{"model": "sound classifier", "win_length": 512, "norm_position": "pre", "head_dim": 64, "fused_qkv": true, "qk_norm": false, "parallel_block": false, "width": 256, "pooling": "mean", "label_smoothing": 0.1, "loss": "cross_entropy", "adamw_lr_other_params": 0.00089, "max_grad_norm": 5.0, "gradient_noise": 0.3, "adamw_weight_decay_other_params": 0.05}
Rows from block 4 of a small sound classifier, named by matrix and row number. Rows with one number belong to one neuron. Each number is 128 + 32 x the weight over its row's rms, rounded and kept within 0 to 255. All counts start at 0.
After each neuron's rows are labels from the 100 clips, of 14976, where the neuron reaches its highest value: "responds to" is what is common among them. Only what is clearly more common there than usual is listed. The data: synthesized solo parts of chorales (CocoChorales). In brackets: how many of the 100, against the usual share in percent.
# fc1: MLP up (model.blocks.4.mlp.fc1.weight, 1024x256), inputs 37-73
# fc2: MLP down (model.blocks.4.mlp.fc2.weight, 256x1024, transposed), outputs 37-73

fc1.456 [156 137 164 126 116 124 158 102 130 143 167 186 144 142 171 137 145 159 125 109 155 142  82 130 136 114 111 150  44  94 135 133  83 131 186 144 183]
fc2.456 [146 104  90 150  57 157 145 148 109  76 192 130 124 121  82 168  96 128 125 106 154 146  99  91 134 145 106 166  78 149 132 126 134 119 138 117 132]
responds to: viola (98 vs 8.4); note D4 (38 vs 12.4)

fc1.122 [141  89 149  93 105 116 144 100 151 134 190 162 167 113 143 156 135 106 125 126 111 120 187 137 101 162  83  53 124 100 107  64  89 118 135 159 120]
fc2.122 [103 107 149 107 131 108 134 172 173  82 139 109 153 180  98 137  86  53 102 119 126 128 113 109  81 111 120 151 123 126 139  81 123 108 103 147 152]
responds to: horn (98 vs 7); note C#5 (46 vs 9.8); note C5 (37 vs 10.3); note D5 (25 vs 8.4)

fc1.477 [184 134 136 122  76 145 147 167 113  93 130 146 110  83  79 131 160  99 133 135 100 166 146 165 129 153  99 133 157  74  86 119 155 124 168  97  82]
fc2.477 [207 130 141 136 108 116 191 125 143 129  90 118 133 125 132 191 146 138 156 100 108 101 129 164 172  65  75 143 143 165 100  93 143 154 100  97 139]
responds to: trombone (96 vs 7.2); note G4 (70 vs 7.5); note F4 (44 vs 9.1); note A4 (39 vs 9)

fc1.43 [132 114  93  91 110  97 135 138  53 144 225 187 102 121  97 102 154 102 162 111 110 171  83 156 146 146 131 128 141  88 141 146  96  64 142  72 116]
fc2.43 [160 134 152 222 112 102  79  72 172 131 126 151  65 123  90 173 130 135  98 168 122 106 152 149 149 107 116 143 167 185 126 122 119 180 128 147 165]
responds to: viola (100 vs 8.4); note G4 (44 vs 7.5); note G#4 (28 vs 9.3); note F#4 (26 vs 8.3)

fc1.36 [161 101 158 158 122 202 141 108  74 101 129 121 139 158 147 136  96 164 140 111 170 116 153 169 157 110 138 139 144 143 136  87 177 121 108 162 151]
fc2.36 [178 106 135 118 165 125 131 137 122  62 144 151 117 126 112  87 131 125 160 150 137 156 136 126 138 106  69 118  53 148  87 143 172  89 106 151  30]
responds to: viola (93 vs 8.4)

fc1.524 [154 194 187  98 125 140 143 121 133 120  99  84 130 107 148  99 125 115 151 136  95 118 143 146 152 168  54  98  48 161  47 129 153 137 106 139  85]
fc2.524 [109 138 114 110 217 116 144 104 107 163  91 154 120  90 153 118 137 179  99 177 115 112 177 140 146 166 165 155 148 114  98 138 101 163  75 148 189]
responds to: horn (95 vs 7); note A4 (36 vs 9); note A#4 (31 vs 10.8); note B4 (28 vs 9.3)

fc1.123 [ 96 137  80 151 152 152 125 124 163 143  93 166  98 133 126 158  61  94 126  78 120 130 132 175 138 120 130 115  94 144 173 178 120 137  92  99 179]
fc2.123 [141  68 148 120 107  66 145 129 146 170  91 143 128  93 114 176 129  94 178 100 166 114 107 148 169 163 114 114 149 119 130 106 137  86  98 132 139]
responds to: trombone (98 vs 7.2); note C4 (33 vs 10.7)

fc1.379 [135 107  99 169 133  82  92  95 104 106 114 166 149 181 152 114 161 153 151 111 165 121  60 122 171 101 102 190 112 131 125 103 138 196 178  90 147]
fc2.379 [103  62 126 126 121 153 104 108 131  49 114 133  71 126 138 128  75  92 171 175 118  99  77  85 172 142  94 135  94 140  95 117 114 151 174 114  83]
responds to: viola (62 vs 8.4); saxophone (26 vs 1.7); note G#4 (26 vs 9.3)

fc1.741 [153 196 160 131 137 101 116 157  98  98 106 119 126 165 145 135 152 105  91 114 145 125 118 133 157  61 103  92 104 125 171 111  49 148 133 121  96]
fc2.741 [147 111 155 126  85 160 118 150  63 136 129 116 171 107 164 113 117 159 102 106  87 152  71 160 154 133 127 155 107 105  90  76 161 100 149 123 118]
responds to: horn (98 vs 7); note D#4 (35 vs 11); note F#4 (27 vs 8.3); note E4 (26 vs 8.6)

fc1.10 [122 123 133 116 100  95 169 143 159  85 118 110 128 147 165  62 150 135 139 148 129 108  83  90 148  83 138 105 144   1 127 184 109 130 159 191 152]
fc2.10 [140 127 140 112  62 114 123 144 171 193 105 107 151 149 119 161 120 116 128 139 110 122 130 128  84  93 103 120 170  96  97 148  97  86 190 172 122]
responds to: viola (67 vs 8.4); double bass (31 vs 1.7)

fc1.189 [ 97 160 125 130 166 126 155 163 148 129  42 162  78 181 166 123 187 117  89 144 134 159 208  65 107 134 160 159 102 141 161 101 132  69 120  73 102]
fc2.189 [132 137 174 117 179 160 134 171  65 164 116 103 117 129 144 136 142 105 124 169 126  62  54 153 132 180 107 142 165 146  93 126 207 131 110 177 132]
responds to: horn (80 vs 7); note A#4 (34 vs 10.8); note A4 (30 vs 9)

fc1.498 [161 139  95  80 147 140 132 160 159  80 116  75 142 191 182 140  98 134 167 118 166  87 123 128 107 174  89 103 119 108  84  95 130 107 199 192  84]
fc2.498 [122 124 174 129  51 152  88 144 158 125 143 156 118 179 137  55 156 165 126 142 131 122 145 176 156 133 144 158 209 200  98 161 137 135 107 120 143]
responds to: viola (88 vs 8.4); note G#4 (33 vs 9.3); note A4 (32 vs 9); note G4 (29 vs 7.5)

fc1.351 [110  31 165 137 134 122  82 115 116 114 192 119 113 117 125 155 154  88 131 101 149 141 150 129 154 137 133 102 153 107 150 125 145 109 151 199 119]
fc2.351 [ 48 133 145 149 131 158 186 152 105 167 159 115 121  93 189 142 108 121 168 105 172 158 110 111  98 120  76 183  91 106 163 172 190 100 106 133 139]
responds to: horn (100 vs 7); note G#4 (32 vs 9.3); note B4 (27 vs 9.3); note A#4 (27 vs 10.8)

fc1.156 [159 131 123  73 185 130  77 129 189  95 104 186 124  94 154 127 117 102 116 198 111 151 157 121 163 124 121 217  78 136 126 109 126 115 114 120 119]
fc2.156 [121  76  55 159  84 140 103 157 129 162 151 111 138 101 179 110 174  98  92  82 104 121 175 159 111 107  96 131 113 123 160 144 126 114 198  56 124]
responds to: trombone (76 vs 7.2); note F#4 (67 vs 8.3); note G#4 (37 vs 9.3); note F4 (34 vs 9.1)