From a checkpoint of a small sound classifier.
Model: 7.96M parameters, log mel input, layers 10.
Rows from block 3, named by matrix and row number. Rows with one number belong to one neuron. Each number is 50 + 15 x the weight over its row's rms, rounded and kept within 0 to 99. All counts start at 0. After the name is the row's rms in percent of the matrix's.
# fc1: MLP up (model.blocks.3.mlp.fc1.weight, 1024x256), inputs 86-171
# fc2: MLP down (model.blocks.3.mlp.fc2.weight, 256x1024, transposed), outputs 86-171
fc1.153 099:73 52 57 55 51 44 67 34 44 70 69 35 74 41 51 66 50 33 50 91 45 66 38 50 36 38 39 31 61 52 54 66 45 42 81 41 36 23 55 83 63 55 47 36 82 29 46 29 54 52 56 31 60 61 52 46 44 51 19 83 39 52 47 49 43 58 38 66 48 50 36 59 65 68 64 42 27 55 59 41 79 39 24 46 25 39
fc2.153 104:62 39 68 47 47 52 36 38 76 64 58 77 34 59 37 56 34 54 66 44 32 55 52 80 75 60 46 63 23 53 34 57 51 50 49 10 60 61 37 45 36 58 48 30 35 41 49 76 56 57 48 43 34 19 45 51 42 56 54 63 54 56 64 48 58 35 69 30 40 24 30 60 75 56 75 35 68 58 28 40 49 35 59 65 12 44
fc1.154 105:34 46 50 37 45 41 70 51 45 61 37 52 35 33 59 61 58 71 54 59 31 52 19 46 46 56 16 47 44 52 33 34 59 55 38 54 43 48 55 72 58 35 33 54 42 90 52 80 49 55 36 21 47 49 69 41 66 74 41 45 48 36 16 75 42 62 44 44 39 69 42 49 48 28 35 54 42 41 53 35 36 60 24 36 16 70
fc2.154 099:44 10 39 53 39 34 50 50 23 54 26 48 39 45 49 75 47 44 60 57 60 33 31 25 58 69 14 54 64 68 57 66 43 31 63 50 55 38 40 61 58 46 57 60 76 47 54 55 32 48 42 90 34 60 52 40 36 36 22 57 52 56 62 43 52 67 78 47 59 20 46 26 32 73 61 59 49 46 54 55 05 65 35 50 26 43
fc1.155 106:43 52 66 55 59 71 54 49 45 37 42 37 41 48 67 40 51 46 54 47 41 66 71 13 50 51 39 47 53 64 34 61 41 64 20 39 37 63 34 34 46 81 48 86 60 39 65 37 62 53 30 64 34 22 35 51 71 40 34 52 42 59 55 63 39 49 45 53 44 48 74 59 42 64 45 39 69 74 74 47 41 52 42 76 51 42
fc2.155 097:32 44 61 74 83 69 53 50 57 47 33 48 29 48 24 78 67 40 48 50 40 26 53 30 35 73 51 63 35 41 45 52 64 39 46 43 42 61 53 70 32 35 58 46 57 34 46 57 46 52 58 33 35 49 74 63 41 40 54 50 26 61 37 61 42 46 40 56 36 68 46 29 60 30 88 58 20 41 69 69 66 35 66 28 56 53
fc1.156 092:67 55 54 47 58 47 57 54 37 51 49 30 50 55 47 75 96 48 60 74 27 34 68 30 78 54 69 45 54 62 53 61 44 48 54 59 60 85 45 46 19 39 62 36 31 65 45 77 42 10 59 23 43 43 38 41 30 36 31 81 54 39 19 62 86 41 53 35 60 62 50 48 59 43 74 48 21 61 44 51 51 42 45 69 47 65
fc2.156 102:44 34 61 50 48 46 55 46 70 73 67 32 56 59 51 41 52 68 67 38 55 26 39 56 53 52 50 43 54 34 30 55 57 51 47 72 32 83 53 47 71 76 70 66 44 65 60 43 63 74 46 55 53 60 71 15 58 47 48 38 66 52 45 46 47 40 64 62 50 40 36 43 63 58 62 46 44 30 60 64 58 44 35 40 58 56
fc1.157 096:45 48 65 40 79 38 44 52 43 69 67 38 58 27 44 51 75 57 89 59 46 46 68 40 88 60 74 49 46 34 70 51 41 77 34 38 35 72 67 25 59 34 38 53 48 62 41 72 63 20 50 29 49 24 36 59 42 56 57 43 45 37 71 61 53 24 43 42 31 61 17 40 54 61 71 62 51 83 37 48 67 31 41 59 31 60
fc2.157 097:49 34 43 55 62 40 75 68 37 67 40 65 25 61 73 52 30 24 55 49 42 29 21 63 53 17 52 38 59 60 35 35 48 54 40 60 31 31 43 80 45 47 31 67 44 53 62 55 41 51 58 84 53 66 47 66 30 59 58 72 48 47 40 32 70 51 49 48 39 53 36 56 38 59 39 68 49 38 45 33 49 44 45 36 48 37
fc1.158 095:52 33 61 55 47 54 44 45 70 58 78 57 38 58 59 30 79 57 52 40 64 87 32 62 59 64 49 62 48 80 48 56 35 42 53 50 45 31 42 39 67 40 68 31 34 53 68 75 34 60 61 32 49 35 02 43 44 25 30 48 25 46 38 60 37 58 31 16 45 75 49 30 58 41 39 64 76 75 69 40 67 18 60 43 40 38
fc2.158 095:59 53 26 55 39 43 33 35 72 54 84 39 58 43 45 27 52 46 71 44 65 35 48 43 31 45 45 44 51 44 57 44 56 24 47 65 59 56 53 72 51 41 24 29 43 62 56 46 38 80 49 77 52 43 46 63 59 61 52 57 33 24 71 42 19 50 76 20 40 53 66 84 58 16 48 64 37 62 57 50 33 47 63 72 42 46
fc1.159 111:60 11 54 77 28 52 37 48 41 40 40 37 44 41 45 37 65 50 53 53 37 46 52 48 63 69 62 38 37 51 52 65 54 54 47 52 37 37 70 47 38 99 62 76 65 44 48 60 58 54 64 62 44 64 63 56 49 71 40 33 59 45 50 61 42 41 43 62 49 54 54 32 31 53 43 58 49 45 71 30 32 36 58 29 49 27
fc2.159 119:37 31 56 87 43 51 34 41 52 58 71 22 35 31 42 17 67 27 30 23 50 40 70 45 47 52 46 57 57 34 28 45 50 43 49 35 35 44 48 29 47 66 63 47 66 65 65 55 38 72 49 69 52 65 69 65 54 34 53 31 56 51 66 75 60 61 65 52 41 78 41 44 22 30 44 51 40 58 92 57 58 46 39 44 37 61
fc1.160 098:56 49 37 54 72 24 43 69 53 33 64 56 45 10 53 64 48 40 40 80 20 34 57 51 35 61 31 68 48 30 85 46 34 69 78 31 36 59 54 64 76 78 58 27 41 21 49 35 53 53 40 52 29 44 59 62 32 49 56 50 51 34 55 72 16 53 63 25 39 39 36 62 44 31 56 44 62 46 54 30 49 71 45 49 38 45
fc2.160 099:45 55 72 38 39 51 28 42 46 58 53 57 64 36 44 39 19 31 58 71 57 44 35 38 57 67 55 52 48 48 38 57 54 33 58 38 51 67 50 58 18 49 48 00 43 53 42 49 35 54 47 61 53 50 43 36 57 46 58 56 65 54 52 84 36 37 59 66 59 38 62 68 37 51 50 75 39 24 63 61 42 64 54 59 57 47