A small sound classifier, trained from scratch.
Model: 7.96M parameters, log mel input, arch transformer, norm rmsnorm, layers 10, width 256.
Training: 13700 steps, batches of 64, held-out accuracy 100%.
Data: trained on synthesized solo parts of chorales (CocoChorales), 39062 training examples, 22.4 epochs.
Rows from block 6 of a small sound classifier, named by matrix and row number. Rows with one number belong to one neuron. Each number is 500 + 25 x the weight over its row's rms, rounded and kept within 0 to 999. All counts start at 0. Numbers have three digits each. After the name is the row's rms in percent of the matrix's.
Before each neuron's rows are labels from the 100 clips, of 14976, where the neuron reaches its highest value: "top examples" is what is common among them; "lies over" is the class under the peak. Only what is clearly more common there than usual is listed. The data: synthesized solo parts of chorales (CocoChorales).
# fc1: MLP up (model.blocks.6.mlp.fc1.weight, 1024x256), inputs 172-255
# fc2: MLP down (model.blocks.6.mlp.fc2.weight, 256x1024, transposed), outputs 172-255

top examples: flute; note E5; note D#5; note F#5
lies over: silence
fc1.443 101:500510523505459509472472474535475478515538521497481494492493543499490470531541491490489511470495448495518470492509496527505481467525461502504494481441496519489537470499501483463535497437489496483526495455473475506501482469547474474504529579516514548539
fc2.443 096:499500459507483502485496511485524490493511514474498468504499496556537547514502514485498518521480523507520543475508494515462499479468467501505528464506554509472503522506482483517480552467493510512486480480487469504546505504513494474427483514566513534514

top examples: flute; note G5; note F5; note F#5
lies over: silence
fc1.402 103:461477511507480537485491468502462499512473492468540484514513493491503483513511506466494490497516500470493492460510504517522506536537484525484507455470501485505495508488518484483465499495482486477497512483486485515508499550497486528535539508517478496482
fc2.402 101:485432505519487447515519506528531500495493488512485534509517509530463485494539486480512475519565515489519516447506464505515550487492494486459542487491502488473507421496520518498524516513508518487495478509523509464474473502512475487495479461502493533487

top examples: bassoon; viola
lies over: silence
fc1.72 107:474495522526495499480485526487497535525510526508500483437500530449509527507504522525500544459506502509477467511509498520500501525501522542482480486570515427484492544478492529500466523499495458511534512553554505526515513514501495482530489519463471518483
fc2.72 095:451494459457502510524518494489525494483436485502529480495503518466503485508498463488508497467491535491493509525524478541442517467475491454455461495485486510517524496540509460492480523524501505506510508541493459502499465483475507511499447520535485469456

top examples: flute; note G5; note F5; note F#5
lies over: G5
fc1.161 102:451510481495497503459503476482481504512481537499506461474519493511502497521500510522486463522514520493505531483519485508506512500499505492502543463449497524487557436499472464475520495449486477506519518450462516487441469488474488493503487496501527475480
fc2.161 095:550463488503481521506495490517529484474477504498515521455476497490487485511501471499455552457519505519489489469565466489532502499509501479530503489477508521522546537513481529489463474559526474497509514440531542469462499477495481506515453508519474476487

top examples: bassoon; note F#3; note G3; note F3
lies over: F#3; G3
fc1.132 099:514473469503470500453486463509511504502516458509523510525544488521486496522408518487521473492489456483506494491493527476480513479515475487539519483462500490444522504525478498468471497538511537468519514503475494535524512479478485540503485477460504508494
fc2.132 098:531524499507467457533490497498487500525558486510523479506505525484495490521476463526464466480465533446521464487468534540520463492515478521473502549530523474485517491515458514486491431529493503528532551537509518527494540514544507514503502513520551481539

top examples: flute; note G5; note G#5; note E5
lies over: silence
fc1.234 100:475494453535480514473461465485527475504463530543466505485508513500482471496524474487466497462524521500516486520454500478502536478528466472510512533512478511492491484481496493500493470505512483516517475502438528525517485494520494449478531468511514545535
fc2.234 097:490506481507480494496488492528487490519505539564472535511484492485514487546517517548512473527531506445533476489492489506474535479471461511489518514510488553521447499498501506456480491504454515500513473490541530516543529491486495498540493491537518514498

top examples: bassoon; note C4; note C#4; note D#4
lies over: silence
fc1.25 099:494472515514461485518517501517520499479522450491527504547506491471476527476508503521493457545426505448523454515494510515462518515537517488545495487465507455507480486475471455459506506512532463502533532489492513527520470493524492474466504465502481511497
fc2.25 102:459487505456490512473506508486476463511511505517503498517533516513528493505539503511479478510521472476464529481485506482462473509512506419510487501518522523454485439558451461530470515499551527505498460499489544481507483531489538471484504505450497476465

top examples: bassoon; note A3
lies over: silence
fc1.614 100:496515488478500522508511468492504515415506539501558491525493489505487465510493502524520534567517474495524492490507512527461510505536493461491492471524503477565491507467485483497527534494518532516503489526438525507526538486469549513536489491469480489502
fc2.614 101:472508534486457512516520481500506547512503495439483494473500517486527458521486460512539478537513531555519496527503570498474485484493525502490514522491499459526478485473529439520495511485464508505520493470468485517504453549533460521521486492511458478494

top examples: bassoon; note G#3; note D#3
lies over: silence
fc1.679 099:519459539500485495457546543492490501473514477519518504496502487503507448499499571492493501535465495489487504519501520520511534485497530451504496484511467516508533502549498505536482490492473540540504567493470485520482485492511520467504505529518528516490
fc2.679 098:478480478482509504507491496464445528463522516483456492513524489483502544545526539517509486524474493490489512530521515507527470503511509528518483509513491499521446459516450521521492527466531467481482453541517487514494501471485530506459519492504478504479

top examples: flute; note C#5; note D5
lies over: silence
fc1.481 108:498496543509537449495511498508479497496462500485462459502508506532489467549443521456530491494493476501526500542499457520551522471527495492481487487502470515488493453496500521442502530513481520513521533548504511472496499472512492519494485484520478496502
fc2.481 101:495476493525510489499516486505474538545546483512498457460484511515545461524535530493492495486513471480497514524489474451487509471507502516484519474540528497494499493518467482487492518489512507483519483476517501521522527483495494509498482493514472497530

top examples: flute; note G5; note F5; note C#5
lies over: silence
fc1.182 100:505486464536506495478504512510503481475505536487499452488505479537528485490503471520484536477490508538504530503483503510525528489549504544479452494530502483526456508461511525458536510480516543507472486489541481519514501513513500501449467457497504516507
fc2.182 099:512526499515468522521518527518483469512512513509528469505516473442446469497505504462506514460488544479495504487506477523479525527519518513523499539520489478484483523534510504556514543481540542496578472494478474503532548487476508507539526513453459510499