From a checkpoint of a small sound classifier.
Data: trained on synthesized solo parts of chorales (CocoChorales), 39062 training examples, 22.4 epochs.
Rows from block 6 of a small sound classifier, named by matrix and row number. Rows with one number belong to one neuron. Each number is 128 + 32 x the weight over its row's rms, rounded and kept within 0 to 255. All counts start at 0. Numbers have three digits each. After the name is the row's rms in percent of the matrix's.
After each neuron's rows are labels from the 100 clips, of 14976, where the neuron reaches its highest value: "loudest band" is the band of the loudest frequency at the time of the peak; "top examples" is what is common among them. Only what is clearly more common there than usual is listed. The data: synthesized solo parts of chorales (CocoChorales). In brackets: how many of the 100.
# fc1: MLP up (model.blocks.6.mlp.fc1.weight, 1024x256), inputs 172-255
# fc2: MLP down (model.blocks.6.mlp.fc2.weight, 256x1024, transposed), outputs 172-255

fc1.737 102:170141154164134104115138123157117071184130089135080146106161146070110148209138118163118186157128087120122156132153135087133123195146112158153091130130133144155116102123127079141155160080153077147115146165156162141114110199144122120113075126161145155065
fc2.737 102:084197133156140074179122175173109138101083132114080133156084129134132086098136153126163156101114122092187150143136108139061167073125149175149199123145064076147079126094091106172143112109081114163196120140137156134179112153125101131087155167146129131159
loudest band: 250 to 500 Hz (86)
top examples: viola (100); note F4 (34); note G4 (32); note F#4 (32)

fc1.361 103:112081096145104113104156166183104109143191123115133127185191112141161125114090141169147118161113176068099122136115109133156125123111124144167142135145083162139168135136108133115152125195107147136153090145178157200175139141161104144151108156128119140138
fc2.361 103:089126158115118101164107161136152093165178065170128103102151114085114086081129096099139158134094145178121092125174124151127155166087121103161181106120178093127147088122088175187112150125142171163099164129132094118141147047122144091083124153072086160159
loudest band: 500 to 1000 Hz (81)
top examples: flute (99); note F5 (68); note G5 (50); note E5 (29)

fc1.287 099:093101144126176118119167142086082115132146097092085065135113098124165094141189080092188174109139218119121103187153127152207055153141164127086088134146138128111077100147109152109098115132094118147109154068150146168071142104118137183101110111135149103127
fc2.287 100:171127116160085147097100121122143160143139120088116171089141099130152071101140057121091120171155128075127139161065109083126154130171164116101138128108125164105142134119099104041101122191093173116122149087132100119114198061064070079183115120165069169146
loudest band: 500 to 1000 Hz (75)
top examples: flute (98); note F#5 (56); note G#5 (25); note G5 (25)

fc1.49 103:165096140133129128093140102176106154142164126066133110145108130179142074140076142132093140128168107098102154110150141117135087121132107150188129118150082109097172042127102138129147124135130140105080119101127139059121065116088108060126100114154120134119
fc2.49 110:156107147159089166129147119126139149091129109130146109101135120121158143084166148117131107102124120093141142130152094153106073083150085125129080144082182212100119139115155131130122146142134108187199068189152150134136134095140096115166151089153168120075
loudest band: 500 to 1000 Hz (62)
top examples: horn (97); note E4 (30); note C5 (27)

fc1.713 101:154148157141101098151098220149129187094172093138159178114082149095101085098157116077112132160156143183090170145116098098122095121148152174126116106135127135067101140095094123166103062116083171162112140135153125085102085167105133106120070159133068139114
fc2.713 104:143117121153167113158135162150143163189149079109107077136149120133115143206091124116152114144110143170087136159150132122128118159159122088133127180118098122182121084162176156166134153090156154157145151103087101088139114177129104121119132158075141132169
loudest band: 500 to 1000 Hz (93)
top examples: flute (94); note F5 (44); note F#5 (42); note G5 (33)

fc1.483 111:167111179175090144101061115066090111111144063128182131021164107090154096154084189166160109129105150182155092079108103161167131101097136072096175121167152084131159130106101091178082126095151109160126164180130159136096126134119112130104130124138146119121
fc2.483 096:072084091142079115098151085068104135109173119154168147119122107035091161158118161150110121092088116051151100127149131109155096113058096118195100194143128086135105096140088122140167184116151074106079095166161108129098181118134067108153131167134059154134
loudest band: 1000 to 2000 Hz (46)
top examples: trumpet (97); note G#5 (49)

fc1.156 101:241123157081125080141165148149116170092152141133065113073118159101101138139105136154094116121169126106164153162091159106109096146141094112135148094095080117154110110085127128097110058159068055140077130159073169083116154146054130122151168076081098103134
fc2.156 095:091157098105164126108135131139135081129102196121158146173131089151159046133184140141105119133144153113125125122077073100084152117144141136189121104141123126118104119143129108086087138106124161207178131120143171159074111138177154093100054070111181181152
loudest band: 500 to 1000 Hz (81)
top examples: flute (78); note G#5 (31)

fc1.76 098:127104106122057126062165155064108147141171097144113147183117151155099087114128131076149145130115136084118136120101139072167122178131139178116115149147113086154191124123102135115130156099133047158169144120137088146155106089097132124163135151091117068099
fc2.76 102:131180128100140146113106117147133142106129142097130220157192220150116166088135114128048129156122124071142169119124149147095107135136075098137160148086132178047079126116165143088108107159058102070180089085137132125067077158126110079168141133119141114152
loudest band: 500 to 1000 Hz (70)
top examples: flute (99); note F#5 (32); note E5 (31); note C#5 (29)

fc1.262 094:169129134121149077098098105082112034098151084065145148109107161165104138116120189131162127126105117116091118126169134114114125167140109093159120105103103191184162127155089171185092084104154144114114124095162138123098115154160124175158119101165120141108
fc2.262 098:140101145137153126146134129134118090118136133097144145108159110100112123170108082164074152153113142100115116143172102140110109106068140175172178121116091129141141146125088092087075129187127118087126143099109155130129104103063078126088173093113149099166
loudest band: 1000 to 2000 Hz (36)
top examples: violin (96); note E5 (51); note F5 (32); note D#5 (31)

fc1.425 098:078108123152133130130103086098152159127107067116161112159123106132132114148144101139107135130136106202088123111173117179171107182098126164131103107127111054124104142074119154139109059105047193154139128143174157093125118120131065163126098120144093101072
fc2.425 099:165098123141076098162164119128109119165173123135076208150133085169181104148085172140098114072142127129162130122150092041118069088124108133137133147143118114073110144093104128082097110124149131178072160079119102129128127162141112116084151128098128124124
loudest band: 500 to 1000 Hz (60)
top examples: trumpet (98); note G#5 (37)

fc1.654 106:155163130087067097121102152089158115081086187164120139174151108124112146083110103114129070174104187118180120162153147151137132129149127102163134057126130109076105129150113129097166137220135153050126147149159115163146145100096172127134156141117156107064
fc2.654 107:117149163096099134182129093147118158095099153188160086085134158198174134150114208191148136058059078079076143164088182103064135102154126121082124130132154123152128120117148149175133181077102112116160127114090103133138123171089168146107115159121153101154
loudest band: 1000 to 2000 Hz (41)
top examples: flute (65); note D5 (42); note D#5 (34); note E5 (25)